{
  "model": "image super-resolution model",
  "train_examples": 77898,
  "scale": 2,
  "widths": [96, 192, 288],
  "blocks_per_level": 2,
  "block": "basic",
  "init": "torch_default",
  "optimizer": "adamw",
  "lr": 0.0031,
  "beta1": 0.9,
  "steps": 15800
}
Rows from block 5, named by matrix and row number. Rows with one number belong to one channel. Each number is 50 + 12 x the weight over its row's rms, rounded and kept within 0 to 99. All counts start at 0. After the name is the row's rms in percent of the matrix's.
# convs0: first 3x3 conv (model.mid.1.convs.0.weight, 288x288x3x3), inputs 91-97, a 3x3 kernel for each
# convs1: second 3x3 conv (model.mid.1.convs.1.weight, 288x288x3x3, transposed), outputs 91-97, a 3x3 kernel for each
convs0.109 100:59 53 49 49 47 48 58 60 60 33 42 36 24 46 50 43 64 56 43 41 50 30 41 52 30 45 55 53 59 76 55 55 64 56 43 50 49 63 49 41 53 48 39 51 57 77 55 62 63 53 64 60 57 65 45 53 57 51 45 58 46 45 50
convs1.109 100:56 55 46 49 62 54 38 52 45 48 49 60 64 61 76 52 45 65 60 63 55 60 71 72 61 59 47 42 47 37 34 34 45 40 40 61 48 35 46 41 36 48 44 39 50 23 31 37 34 41 39 47 55 37 57 64 61 53 62 62 50 54 57
convs0.110 107:40 49 45 32 49 44 39 54 54 48 42 48 55 38 40 63 55 55 60 61 56 65 63 58 52 59 56 52 45 52 54 45 50 59 69 70 59 71 76 68 86 82 75 83 78 49 50 58 55 55 56 38 55 55 67 72 59 67 64 72 65 74 78
convs1.110 107:49 70 71 56 57 65 45 39 40 50 37 57 59 53 44 51 61 48 41 30 44 52 31 40 57 53 50 19 15 39 31 46 50 38 57 58 44 38 45 26 33 43 22 22 47 51 59 70 60 54 65 59 58 68 34 49 48 33 50 42 39 32 32
convs0.111 102:41 46 49 44 45 44 39 40 42 32 40 49 37 44 47 49 52 51 72 70 81 63 65 73 62 55 65 52 45 51 35 36 44 55 51 48 44 51 49 44 35 43 40 47 49 62 57 60 54 59 57 58 61 59 67 69 57 64 65 56 62 72 65
convs1.111 102:57 62 66 50 57 60 51 61 64 57 54 53 58 49 52 70 49 52 34 35 38 35 38 50 33 34 34 55 43 54 65 68 61 67 63 55 53 46 50 51 56 58 60 48 68 36 29 36 36 29 44 46 49 48 28 20 28 39 31 22 44 28 21
convs0.112 097:65 59 62 60 62 64 61 72 70 56 59 47 55 52 44 48 43 28 40 38 36 51 35 32 55 50 56 58 57 42 59 54 61 44 32 37 57 59 55 59 55 68 37 44 61 40 36 31 42 21 31 50 37 46 55 52 63 50 71 73 27 59 58
convs1.112 097:42 36 48 36 33 42 39 46 40 71 59 63 48 48 48 53 57 45 38 58 57 48 56 51 51 54 51 45 64 51 50 72 51 58 55 57 59 56 56 50 43 37 53 38 42 52 67 60 66 88 77 57 80 60 44 52 62 34 38 51 48 57 53
convs0.113 098:58 57 61 53 66 55 48 51 66 66 62 60 62 52 51 57 41 35 48 53 51 48 60 47 34 48 51 52 49 59 58 53 63 56 40 50 43 39 43 38 44 52 42 39 50 35 42 56 32 33 63 40 42 53 61 59 63 64 69 61 53 47 46
convs1.113 098:37 52 47 49 50 46 48 56 42 56 65 47 33 42 34 37 42 33 46 50 68 61 44 48 60 39 48 46 50 56 34 38 50 48 50 57 38 54 65 53 57 57 44 42 53 43 50 46 56 61 62 46 57 60 55 67 55 46 50 41 42 46 47
convs0.114 098:37 22 17 35 26 26 37 43 41 53 54 63 57 58 54 58 54 53 53 38 29 44 36 36 56 41 34 65 69 68 77 71 74 58 65 59 56 62 53 51 48 49 51 43 50 33 35 31 33 47 41 43 45 34 24 31 38 18 19 24 23 36 34
convs1.114 099:54 55 66 58 64 74 77 67 63 57 59 61 52 51 60 46 56 72 77 67 51 74 59 48 57 66 55 44 55 47 33 44 38 47 56 45 44 42 41 53 47 55 55 45 52 88 70 64 76 62 58 63 52 52 61 56 66 65 68 66 63 62 73
convs0.115 093:50 56 52 38 47 45 47 47 49 41 43 33 48 53 44 43 37 44 53 42 46 49 41 53 44 29 42 63 68 64 55 55 55 37 49 44 46 43 50 42 48 61 41 47 46 67 64 68 55 57 55 52 50 51 36 53 63 40 46 67 39 57 61
convs1.115 090:58 52 53 53 49 54 62 50 48 63 58 48 57 51 49 75 61 58 50 67 63 32 46 49 46 51 39 45 40 50 42 43 48 43 41 46 42 47 50 39 53 61 49 68 78 60 54 54 50 44 38 39 37 31 47 43 54 56 60 68 55 52 59
convs0.116 102:65 66 61 69 68 73 66 68 78 52 25 55 53 28 44 56 46 50 50 54 63 58 60 59 50 63 56 48 37 35 36 36 40 40 39 43 53 49 51 61 49 56 54 42 52 44 53 64 32 44 58 41 46 62 70 65 64 71 72 63 68 64 56
convs1.116 101:48 36 17 45 56 30 44 45 38 48 52 47 54 55 36 49 59 42 31 33 41 41 47 43 43 42 44 50 48 58 35 51 54 54 63 54 60 64 69 40 48 53 51 51 48 46 46 52 45 55 65 35 38 38 49 44 33 41 44 38 41 37 28
convs0.117 097:51 49 53 50 45 58 49 38 52 54 58 50 55 66 52 58 69 70 34 32 37 22 20 40 37 40 43 73 58 54 68 61 67 61 58 69 58 44 42 61 55 50 58 55 62 32 38 37 39 26 31 31 24 25 72 70 60 64 62 62 47 63 69
convs1.117 096:58 64 52 56 62 61 37 50 44 26 30 44 32 39 56 33 43 56 53 59 65 56 68 71 60 65 69 26 27 42 28 27 31 52 48 40 41 50 54 44 48 43 43 39 40 73 66 56 50 55 59 56 61 66 35 48 47 54 52 52 37 47 33
convs0.118 109:48 38 55 38 33 48 34 30 32 64 61 59 57 64 55 61 59 51 53 56 46 53 55 59 48 47 59 37 39 40 52 53 42 52 44 31 63 57 62 57 55 41 56 55 45 73 79 72 71 82 80 73 77 75 71 62 53 59 65 64 41 58 50
convs1.118 110:66 67 65 52 55 69 41 51 57 54 46 51 63 49 47 40 41 32 43 50 46 37 33 44 46 42 48 52 55 46 54 53 55 54 51 49 42 35 52 40 45 45 39 44 50 29 34 34 23 13 24 32 31 43 46 37 46 48 33 49 46 22 29
convs0.119 113:47 57 51 53 61 63 63 66 62 64 46 53 52 44 53 51 61 65 48 54 59 66 66 51 58 49 48 28 30 19 27 29 12 38 30 16 61 55 57 66 53 61 56 48 60 46 36 54 42 41 55 49 46 56 46 42 34 54 48 36 56 46 40
convs1.119 113:36 41 44 33 41 45 28 36 47 32 37 49 41 45 57 53 47 45 52 56 46 46 44 34 42 41 41 73 71 64 67 73 62 59 76 42 49 49 58 37 40 46 46 47 38 48 45 49 49 49 52 42 51 48 38 54 50 39 48 52 40 55 62
convs0.120 105:34 43 50 29 42 44 35 43 32 52 54 40 47 51 48 62 55 49 48 60 56 65 67 61 75 77 67 40 42 39 28 23 21 54 39 45 27 35 42 37 48 41 42 42 51 53 64 64 63 58 54 57 59 52 60 72 65 67 70 66 55 66 64
convs1.120 106:61 71 73 45 68 69 30 46 48 50 55 44 62 60 46 48 48 52 43 28 24 48 21 26 40 28 39 54 50 38 67 57 45 68 67 70 53 50 59 52 45 51 48 59 76 63 44 46 68 67 55 55 56 51 33 46 55 28 29 31 27 30 37
convs0.121 098:62 63 52 54 60 62 59 59 65 46 40 49 53 52 55 61 58 56 46 42 38 39 38 32 45 34 37 56 44 35 56 51 45 55 61 62 54 48 40 57 39 50 63 44 37 28 22 25 31 35 36 35 40 37 41 48 56 40 45 49 54 53 54
convs1.121 099:43 35 35 49 48 41 61 60 47 34 36 49 42 39 48 49 60 64 62 66 56 67 69 72 61 63 55 40 34 51 52 45 43 50 51 51 59 57 56 51 52 41 57 50 48 64 56 49 59 47 51 51 62 63 42 40 45 58 67 58 55 66 61
convs0.122 098:58 59 59 59 60 60 61 61 59 28 37 39 24 41 31 18 37 21 45 41 40 45 40 41 50 47 45 55 63 43 60 60 54 33 44 44 62 60 47 64 75 60 50 56 59 47 49 53 53 64 61 53 67 64 40 38 41 45 38 44 33 33 37
convs1.122 098:32 38 51 28 33 49 33 45 64 71 75 67 63 73 70 70 54 59 45 54 48 48 53 43 49 60 49 65 62 76 49 54 67 45 42 49 57 54 50 47 34 50 56 43 54 54 58 56 50 51 45 49 49 40 68 67 67 62 64 65 60 54 62
convs0.123 102:67 69 60 61 48 54 64 58 45 64 54 46 57 40 48 53 40 56 50 42 50 55 48 46 52 51 57 47 60 40 44 50 46 31 46 54 41 40 26 42 56 38 51 50 40 47 53 65 48 57 60 52 48 47 76 77 69 76 66 59 74 66 60
convs1.123 102:47 43 34 43 51 51 40 44 41 46 60 56 44 56 50 52 56 43 46 33 38 54 43 32 43 42 39 32 66 63 42 58 60 61 47 55 60 61 63 56 46 56 60 55 57 36 34 31 47 48 49 40 40 39 53 52 39 42 35 33 34 27 32
convs0.124 104:76 63 60 76 72 67 72 79 67 68 59 68 50 36 52 56 53 48 27 34 28 28 35 36 34 29 31 44 55 44 54 55 37 46 53 46 50 59 51 59 59 43 58 51 47 46 40 59 36 46 46 52 43 43 44 51 47 41 48 52 67 59 56
convs1.124 106:30 14 32 45 37 29 49 39 30 28 35 39 34 43 45 34 42 46 72 48 48 72 67 63 63 59 64 40 34 43 55 49 46 60 51 57 60 64 51 55 50 52 55 42 39 50 40 54 66 54 60 58 47 48 38 31 28 36 50 44 51 56 46
convs0.125 098:32 38 45 51 46 46 44 38 34 62 62 47 56 67 52 61 64 54 57 54 55 53 67 56 45 69 56 70 62 48 49 44 34 46 46 48 56 52 59 55 49 68 61 50 55 28 33 31 39 41 32 42 49 39 80 72 70 83 69 73 74 71 72
convs1.125 099:59 60 46 51 55 51 43 49 52 43 47 45 37 45 37 54 52 49 29 42 58 38 50 54 31 54 52 41 42 51 54 48 50 53 36 37 49 54 55 42 52 52 43 48 49 48 64 54 59 71 56 53 63 56 40 32 37 31 29 26 33 28 33
convs0.126 100:42 33 23 56 46 26 47 47 27 79 80 79 75 76 67 73 67 58 55 61 66 67 71 80 62 67 63 42 45 32 38 33 27 34 30 31 36 46 60 37 45 57 42 60 58 58 66 60 58 53 66 55 51 52 58 56 49 41 52 35 36 53 26
convs1.126 099:55 52 40 61 61 45 65 59 52 54 42 32 42 27 21 27 19 32 40 43 38 28 46 52 37 51 53 46 65 60 55 74 68 52 70 67 33 56 58 44 63 62 50 64 55 39 55 40 40 44 46 36 43 41 60 47 49 58 52 46 37 39 41
convs0.127 102:34 32 36 47 47 38 49 43 20 46 29 49 51 47 58 56 58 62 52 51 36 63 61 51 50 51 52 59 51 65 51 58 73 69 66 68 34 42 43 57 57 53 62 63 62 52 47 51 54 54 64 53 47 51 37 38 51 35 40 43 46 46 49
convs1.127 103:62 63 53 67 70 61 59 62 52 45 32 45 46 57 56 68 79 71 58 50 55 52 59 56 56 54 57 39 48 43 39 40 40 47 48 50 48 50 49 55 50 44 67 71 56 45 27 39 48 26 39 42 31 37 52 55 48 59 59 56 53 56 64
convs0.128 094:37 32 22 48 38 35 45 46 46 58 59 56 53 64 65 38 47 51 36 56 39 39 43 50 47 49 53 48 36 44 65 64 60 48 46 56 66 56 52 60 55 55 58 50 39 40 39 31 27 29 35 19 24 18 58 51 51 59 52 49 59 44 52
convs1.128 094:44 50 63 57 53 64 60 55 61 41 51 46 37 51 47 60 63 64 60 79 71 51 50 45 48 47 45 59 61 49 49 46 46 58 56 43 55 44 42 52 51 37 53 44 37 93 79 73 68 58 55 56 48 51 52 57 45 51 46 40 61 53 42
convs0.129 099:57 50 39 61 53 54 59 52 44 50 45 48 43 47 46 37 41 53 61 47 35 61 51 46 57 56 57 49 43 51 40 43 53 45 57 63 44 43 34 59 42 22 53 50 42 39 40 53 33 33 55 32 46 50 39 47 51 57 51 59 52 63 69
convs1.129 098:59 56 47 37 45 46 33 46 42 38 50 76 37 43 56 43 46 51 61 52 35 70 56 44 57 45 46 41 50 63 62 56 73 55 47 69 57 46 49 51 45 44 48 51 44 54 46 59 43 66 80 33 57 68 50 56 42 54 56 52 59 55 63
convs0.130 107:42 51 45 35 48 31 37 51 38 51 49 68 68 63 76 74 61 79 33 26 35 27 37 40 41 42 38 40 53 46 38 52 48 38 36 37 51 55 30 46 44 29 41 56 43 35 37 40 44 47 46 56 52 40 45 42 48 51 56 51 60 62 59
convs1.130 107:48 42 46 51 44 43 52 45 57 42 42 28 40 52 35 45 54 43 61 63 64 62 77 73 68 73 72 61 66 50 60 56 45 64 64 62 63 56 56 66 63 63 66 60 61 66 59 58 60 59 60 59 62 66 26 37 40 36 34 32 45 42 43
convs0.131 090:59 52 50 59 58 51 68 61 60 32 38 49 44 47 56 47 45 51 67 59 65 73 67 57 68 63 61 80 78 85 73 65 78 63 56 77 74 73 67 80 64 75 76 55 66 48 68 67 53 71 59 61 73 54 60 73 54 70 57 54 64 63 63
convs1.131 089:59 43 53 46 48 72 38 50 61 33 50 59 32 43 47 41 43 43 29 19 13 30 23 16 28 26 25 30 36 41 33 33 27 19 27 34 22 37 47 19 29 44 36 29 46 56 51 43 47 50 56 42 39 41 36 30 40 31 32 41 41 34 37
convs0.132 104:29 19 42 30 30 40 30 25 22 37 45 53 38 49 57 46 42 57 55 60 66 46 51 54 42 46 40 46 32 39 34 26 39 38 38 51 63 65 58 57 57 42 58 63 56 56 69 75 67 67 71 57 70 61 59 52 48 69 66 62 74 68 63
convs1.132 104:68 65 71 73 66 64 63 70 64 44 52 47 45 46 51 52 37 55 45 43 40 43 53 56 42 44 61 54 61 64 47 62 60 69 72 67 37 44 55 39 47 53 40 43 48 28 29 38 25 19 27 33 36 45 37 32 30 44 34 25 50 49 44
convs0.133 106:79 82 85 74 71 77 51 58 72 52 51 43 59 59 52 45 58 56 19 46 50 24 47 56 43 58 59 57 62 44 65 65 55 65 67 74 54 53 46 65 58 55 64 70 61 70 73 57 75 79 77 74 63 54 58 72 68 58 69 64 47 61 65
convs1.133 109:30 41 52 26 29 31 19 27 31 64 53 65 62 47 48 62 46 48 36 43 50 49 52 66 53 59 50 39 30 34 29 32 18 56 43 28 53 54 50 50 52 45 53 53 48 59 49 44 46 50 47 49 44 42 40 43 54 37 33 32 34 31 37
convs0.134 102:44 38 41 53 43 54 49 49 48 57 67 54 54 53 37 49 53 39 52 55 51 55 44 55 58 46 50 75 77 72 84 68 50 67 69 66 73 80 75 53 63 58 65 63 58 51 49 33 57 36 45 59 38 41 35 42 43 44 59 48 59 64 56
convs1.134 102:48 53 68 46 47 51 65 61 56 70 68 49 56 47 58 47 39 62 43 35 37 44 48 54 47 42 48 28 27 34 28 18 14 14 21 25 40 37 37 52 42 48 40 33 36 48 60 47 52 59 47 49 52 55 59 31 43 49 32 44 40 41 51
convs0.135 103:64 68 61 69 65 65 61 56 50 34 39 38 32 35 39 38 46 52 59 55 42 62 58 46 76 62 51 58 66 62 55 42 50 69 57 62 23 22 38 14 17 33 17 21 37 39 33 40 39 35 42 29 36 48 50 61 72 39 53 67 49 54 59
convs1.135 101:40 39 50 33 48 51 36 30 45 43 53 55 50 56 61 59 61 57 65 56 43 74 62 51 52 49 42 40 38 23 51 46 48 52 53 54 68 64 65 74 65 71 64 59 72 54 53 61 66 57 43 61 67 58 34 40 40 33 38 51 42 41 51
convs0.136 103:49 40 41 47 41 46 69 56 59 54 48 47 61 57 51 65 70 70 44 28 32 32 30 32 34 35 34 57 45 55 39 52 69 27 41 52 47 57 54 53 45 58 58 53 58 29 39 41 30 43 52 52 50 55 30 34 38 34 41 49 34 48 47
convs1.136 103:41 43 45 61 69 59 46 54 50 26 31 41 44 43 61 48 38 51 62 57 73 64 61 59 71 61 54 45 49 66 35 47 59 35 43 46 48 50 48 33 44 39 23 47 46 47 58 45 47 52 52 67 64 62 53 53 57 60 60 61 70 68 64
convs0.137 097:49 42 49 54 56 67 62 62 64 51 65 58 68 68 70 62 56 50 46 56 50 45 46 56 38 37 43 38 53 41 29 27 34 33 33 36 57 50 57 45 42 39 52 47 42 52 37 43 52 51 60 67 64 52 34 43 47 40 47 48 47 42 44
convs1.137 097:51 44 41 47 45 41 66 57 58 53 40 34 45 29 35 59 37 44 67 56 52 48 48 45 50 46 55 55 58 68 57 62 72 51 59 64 43 45 42 50 60 51 47 50 43 43 41 38 37 35 35 42 40 33 49 47 45 37 48 54 41 55 60
convs0.138 103:50 45 39 58 51 48 63 60 65 64 60 67 62 56 60 72 79 66 61 61 62 65 71 66 67 77 59 61 60 86 73 75 72 62 81 63 52 52 41 50 42 44 51 44 44 46 44 48 48 46 43 52 40 45 47 45 50 54 47 48 66 51 53
convs1.138 102:41 43 43 48 51 39 55 58 48 33 28 41 39 36 48 27 36 35 45 39 40 39 50 43 47 59 50 25 19 24 40 44 51 26 33 47 60 58 40 58 53 46 61 49 46 55 50 52 43 53 53 59 47 43 38 34 37 54 55 46 46 48 56
convs0.139 103:64 48 58 67 54 53 68 55 62 53 53 67 37 52 62 43 44 35 44 37 39 44 40 42 51 41 53 76 72 58 71 74 62 51 65 43 71 74 60 79 95 60 59 78 72 57 65 61 53 60 59 46 51 50 53 54 52 58 54 65 49 48 48
convs1.139 103:54 54 43 42 45 34 44 48 39 49 50 53 46 53 59 38 51 48 42 37 46 49 50 47 52 53 43 48 53 59 27 31 41 31 33 39 28 20 34 20 12 27 32 28 38 40 51 51 38 44 43 26 28 28 62 56 51 58 50 41 56 49 35
convs0.140 094:47 47 46 57 40 49 74 55 65 59 49 42 50 42 49 70 54 48 62 59 60 68 68 54 57 68 57 58 43 40 50 42 44 57 45 41 30 28 34 42 34 35 49 41 38 72 66 57 74 66 53 54 54 60 50 62 61 52 57 64 53 46 61
convs1.140 093:39 34 35 50 56 45 64 52 52 43 38 53 47 53 68 58 53 57 46 45 51 56 43 51 43 30 40 52 43 46 63 54 44 50 58 43 69 59 59 64 67 69 57 68 66 36 40 38 43 37 25 39 36 29 51 53 55 51 58 52 45 41 41
convs0.141 099:48 44 34 55 53 44 65 65 50 54 69 72 45 67 72 52 69 61 67 50 50 56 55 47 51 46 47 67 65 78 63 68 79 60 67 59 50 51 53 53 46 52 54 58 60 54 54 39 34 45 40 43 46 43 54 48 47 69 50 58 59 51 47
convs1.141 102:57 59 58 54 58 52 57 59 53 49 46 48 41 43 34 44 45 42 63 49 41 56 48 35 48 47 42 30 39 50 29 48 59 40 51 54 39 47 54 47 48 46 41 40 46 68 68 49 49 46 43 51 54 50 59 60 48 52 54 39 54 59 53
convs0.142 097:50 56 48 57 58 60 52 44 45 35 40 43 37 39 36 38 54 48 35 55 72 43 46 54 50 59 50 55 51 61 63 69 67 76 85 81 56 54 45 53 43 33 51 45 29 49 49 42 41 49 49 38 49 51 52 51 38 47 44 39 38 49 34
convs1.142 097:50 62 71 33 48 64 40 41 48 56 46 71 66 56 66 61 61 63 38 34 34 52 69 47 38 48 44 24 17 37 31 17 40 42 34 43 63 61 68 62 55 70 46 54 62 61 59 60 57 42 61 52 37 52 58 64 66 43 46 56 56 41 51
convs0.143 103:43 44 31 53 47 36 43 36 16 45 50 47 39 44 45 37 38 44 46 37 36 52 38 50 55 50 55 54 57 54 53 48 47 43 51 42 60 68 74 56 65 66 51 57 59 37 20 25 45 44 37 36 42 38 58 53 48 61 41 38 43 30 27
convs1.143 105:78 57 44 79 49 34 71 58 48 53 65 59 58 72 68 69 61 69 53 59 66 53 66 61 54 66 61 62 58 62 51 46 49 58 45 48 32 29 23 30 45 51 27 39 48 64 64 68 63 61 67 53 60 62 71 61 42 75 61 35 58 55 47
convs0.144 094:47 59 69 48 54 56 37 51 34 39 50 41 49 57 49 46 49 53 44 47 60 55 51 68 63 51 73 47 47 41 43 53 58 42 49 49 66 61 62 47 51 45 36 44 46 66 73 63 52 42 53 52 51 54 50 44 56 56 49 46 50 45 44
convs1.144 093:35 37 35 20 32 45 21 31 40 56 58 53 49 50 43 49 38 46 27 31 34 32 39 35 36 35 49 35 43 45 41 54 60 62 55 55 49 56 58 51 50 50 35 48 50 34 39 47 41 43 43 33 35 36 58 46 32 57 45 41 56 43 48
convs0.145 091:37 34 31 41 42 43 56 47 44 27 49 55 39 58 62 41 49 58 52 31 48 47 45 52 28 31 30 51 55 55 52 54 66 45 51 56 68 68 60 69 62 59 69 62 48 50 51 41 51 36 32 62 54 50 49 52 57 58 55 67 59 50 56
convs1.145 092:64 60 40 57 65 53 74 62 53 59 54 73 48 55 69 41 45 64 67 63 61 65 60 56 52 55 52 43 49 57 41 51 56 58 59 57 33 30 28 37 36 34 32 32 33 48 51 42 50 49 47 61 50 51 27 36 39 31 50 50 47 54 55
convs0.146 104:45 45 43 67 62 45 77 67 57 50 56 48 40 46 43 47 57 46 67 81 85 62 64 74 48 57 65 58 52 48 60 56 46 69 73 66 34 39 29 46 40 41 43 42 40 33 42 57 31 49 37 30 40 39 43 44 30 50 43 42 63 44 39
convs1.146 105:46 44 40 61 46 37 58 52 51 44 28 46 55 49 67 57 49 67 43 52 54 41 50 55 28 20 31 26 05 32 40 25 46 35 33 46 83 74 64 68 76 71 70 62 66 50 58 71 48 46 58 60 62 54 60 52 54 63 53 54 79 65 67
convs0.147 093:42 45 63 30 41 56 24 33 43 67 57 54 58 47 50 58 53 52 70 66 57 90 78 65 76 73 59 60 57 45 42 44 31 60 49 42 36 41 46 35 36 40 46 34 53 59 59 69 65 54 64 65 58 53 39 48 55 50 48 52 47 42 50
convs1.147 094:61 58 62 49 47 52 40 37 34 43 50 37 49 51 37 46 36 34 28 30 29 27 28 22 51 47 43 58 60 50 53 57 50 58 43 39 57 61 65 64 61 75 66 59 73 33 37 37 22 32 30 28 33 46 46 46 50 45 45 48 41 49 31
convs0.148 104:48 62 68 50 46 44 53 43 46 55 48 54 73 64 69 81 71 71 37 40 41 42 53 64 45 46 47 58 48 57 59 61 68 77 67 65 57 42 39 53 46 59 54 54 57 74 80 55 71 70 61 68 67 63 70 58 46 52 46 33 37 35 37
convs1.148 104:65 53 46 57 57 34 59 47 41 44 48 37 29 44 45 29 42 46 43 47 46 37 50 67 33 45 52 23 18 19 31 38 32 49 42 34 38 52 56 51 56 51 70 66 47 38 32 30 30 19 26 39 22 24 57 52 54 65 60 39 49 38 23
convs0.149 103:48 49 50 63 63 60 72 67 61 55 56 36 63 52 36 64 57 57 50 66 62 44 55 48 34 40 50 48 44 32 48 42 41 35 30 28 39 41 41 43 47 49 50 45 38 45 32 33 60 47 40 63 55 48 40 44 45 38 47 36 36 40 29
convs1.149 104:46 32 31 39 31 35 46 44 42 44 33 47 56 50 48 49 50 54 59 49 56 52 47 40 33 44 55 56 45 41 39 52 48 42 42 51 47 55 54 43 63 69 42 60 73 66 62 54 57 36 43 64 44 43 65 58 50 63 48 52 65 51 65
convs0.150 105:64 53 70 64 59 62 64 66 54 56 57 53 54 44 44 51 43 54 24 31 30 37 42 33 26 34 24 39 40 37 34 42 42 26 29 40 56 51 50 50 49 39 38 35 44 51 28 44 52 40 51 40 40 51 66 48 44 69 44 41 55 41 45
convs1.150 105:41 32 30 41 33 31 41 36 35 53 63 52 53 58 48 58 62 45 72 61 58 62 52 54 64 59 68 55 58 64 51 46 56 54 47 50 60 62 62 64 68 62 53 56 58 47 49 47 48 46 41 48 53 44 46 45 35 47 52 36 48 50 35
convs0.151 101:50 46 56 37 42 58 40 54 58 25 22 09 21 25 15 33 25 13 64 59 54 69 63 60 66 57 53 30 46 37 32 43 34 45 28 35 40 41 50 51 49 57 46 46 56 80 62 60 80 63 58 57 54 59 42 47 49 51 40 53 49 43 69
convs1.151 101:60 52 49 49 43 51 60 53 51 70 75 63 64 73 74 88 78 75 41 45 41 39 32 33 39 40 42 68 68 53 58 59 55 70 58 68 64 67 66 65 53 51 54 58 55 28 43 54 27 46 36 31 49 31 35 45 47 38 49 51 49 48 48
convs0.152 107:37 51 42 39 42 41 45 48 53 66 60 60 73 68 75 70 67 71 48 47 46 52 56 51 50 59 46 52 60 53 46 48 47 44 43 44 54 39 38 50 51 51 32 44 50 37 31 37 41 47 38 40 36 22 52 61 72 60 66 66 54 67 78
convs1.152 105:61 58 57 63 74 69 55 62 73 35 35 32 37 30 33 39 33 28 62 46 37 48 32 31 49 29 37 47 56 38 45 54 49 47 53 50 42 50 49 37 41 52 38 46 40 54 61 68 57 65 69 54 67 61 42 43 44 42 52 47 20 33 40
convs0.153 106:45 46 46 56 56 55 49 54 49 64 70 63 41 56 58 37 51 53 57 69 79 54 72 79 41 59 69 46 61 53 43 70 61 59 67 63 49 53 62 39 37 42 48 40 38 44 63 63 57 57 61 50 53 67 67 55 58 53 49 65 58 53 52
convs1.153 104:56 48 56 51 58 57 71 67 71 35 37 52 36 34 51 42 31 37 53 58 54 37 39 39 27 41 40 34 28 28 42 38 49 45 41 46 62 54 47 58 51 54 41 36 44 48 53 48 42 58 37 40 47 53 66 59 49 48 55 48 45 45 48
convs0.154 103:35 38 39 49 44 33 62 51 41 53 64 76 69 72 66 75 89 89 39 32 23 46 38 38 48 47 55 55 47 45 55 53 62 49 51 62 28 28 39 49 38 48 62 52 50 35 41 63 58 55 50 58 65 58 42 48 46 31 41 53 38 48 44
convs1.154 105:75 60 47 73 53 42 62 42 36 37 24 39 45 40 50 38 36 55 48 45 46 66 63 59 62 71 72 28 34 55 50 50 52 59 51 55 61 51 40 61 57 46 50 62 54 68 63 47 60 61 47 53 58 51 43 43 53 57 57 70 58 49 60
convs0.155 099:60 61 62 55 46 57 45 52 49 39 30 28 48 48 30 50 46 34 55 63 63 65 68 62 62 49 52 35 37 36 26 25 27 30 41 28 18 31 35 21 23 34 21 13 34 72 62 71 67 76 64 56 52 69 24 39 48 37 54 44 50 61 49
convs1.155 099:27 35 49 29 43 46 27 46 49 68 67 58 67 55 61 70 54 60 44 41 39 45 32 33 45 32 38 77 66 70 77 68 64 68 75 66 81 81 81 75 72 78 58 69 78 42 42 41 36 49 37 27 39 29 46 59 70 53 57 69 46 67 80
convs0.156 105:43 45 51 53 46 49 66 49 48 56 60 51 59 65 50 67 62 46 53 41 43 43 36 45 57 48 47 31 36 46 38 29 38 32 41 49 64 65 56 52 51 47 60 59 51 49 40 40 40 43 44 29 42 58 47 45 31 56 50 44 69 60 55
convs1.156 105:60 47 48 51 46 46 55 43 36 40 51 48 45 42 52 44 33 46 44 52 52 65 64 55 62 75 66 61 60 59 69 80 60 74 66 62 64 57 45 52 54 41 35 33 33 53 65 65 58 66 77 50 72 67 40 35 36 56 48 41 62 53 49
convs0.157 107:38 47 53 49 66 52 49 42 43 71 67 71 59 68 72 69 76 82 45 34 26 47 46 42 47 49 59 56 43 58 53 40 58 60 71 65 54 51 52 56 60 65 49 58 64 36 38 49 30 37 49 41 26 35 64 53 77 62 71 76 66 67 82
convs1.157 108:64 70 49 61 63 59 48 59 63 31 30 32 24 46 30 33 46 46 46 54 57 57 66 67 68 67 62 38 39 49 39 60 63 68 74 65 47 47 46 52 47 37 47 47 42 70 59 58 52 48 48 57 61 70 34 36 48 34 42 47 18 34 46
convs0.158 099:32 39 43 33 41 47 41 42 30 47 58 61 49 61 66 35 40 59 66 56 52 61 58 56 47 56 52 47 34 46 48 45 51 46 32 46 54 64 54 49 31 35 38 33 40 42 43 39 35 43 38 37 44 43 53 55 45 48 56 57 43 55 66
convs1.158 097:55 53 59 50 54 66 60 59 64 43 65 69 37 46 62 47 51 54 62 49 60 49 37 44 56 48 40 54 70 63 53 56 53 53 56 53 51 60 53 60 58 44 32 32 41 39 44 61 43 47 63 60 54 62 44 46 51 48 44 59 60 63 55
convs0.159 094:32 33 32 50 43 35 46 39 37 38 46 44 52 60 53 61 60 51 52 59 65 54 61 57 54 61 61 58 61 69 52 44 54 46 43 57 64 55 58 66 69 65 78 65 70 38 52 48 56 57 53 58 48 45 59 59 55 47 47 41 34 39 39
convs1.159 094:63 59 49 61 54 45 63 66 61 57 51 50 54 46 68 61 53 75 31 39 56 27 47 59 37 41 55 41 42 48 40 41 28 35 38 27 46 43 31 35 33 27 46 47 38 52 42 56 52 41 54 68 49 62 52 50 52 58 54 47 47 44 38
convs0.160 095:54 55 51 61 59 57 45 55 74 44 39 57 51 51 56 52 53 55 39 24 29 42 40 37 39 55 56 51 51 37 47 47 42 43 35 23 49 52 44 59 47 47 44 39 35 34 43 53 40 45 62 45 38 62 51 49 41 44 58 48 40 43 47
convs1.160 095:21 34 48 40 47 47 53 38 41 51 49 44 47 47 46 44 45 43 54 60 58 49 66 65 78 68 61 67 72 59 61 62 53 64 64 63 55 52 60 50 41 37 57 42 47 38 52 42 39 40 41 40 46 43 56 60 67 52 53 58 62 53 58
convs0.161 099:62 44 45 43 43 45 49 50 50 69 63 56 65 61 50 59 57 57 50 32 26 41 41 23 59 43 32 38 48 39 44 44 36 36 35 29 47 53 60 57 61 61 57 61 62 34 36 46 53 52 50 65 63 56 54 41 48 54 44 42 50 53 47
convs1.161 099:51 51 53 53 48 55 72 58 42 40 49 53 50 44 61 45 43 56 56 69 62 72 72 59 58 61 53 61 70 64 67 58 55 67 70 63 37 47 57 46 39 56 49 46 65 48 42 41 50 59 56 40 44 50 56 38 50 69 51 49 63 58 44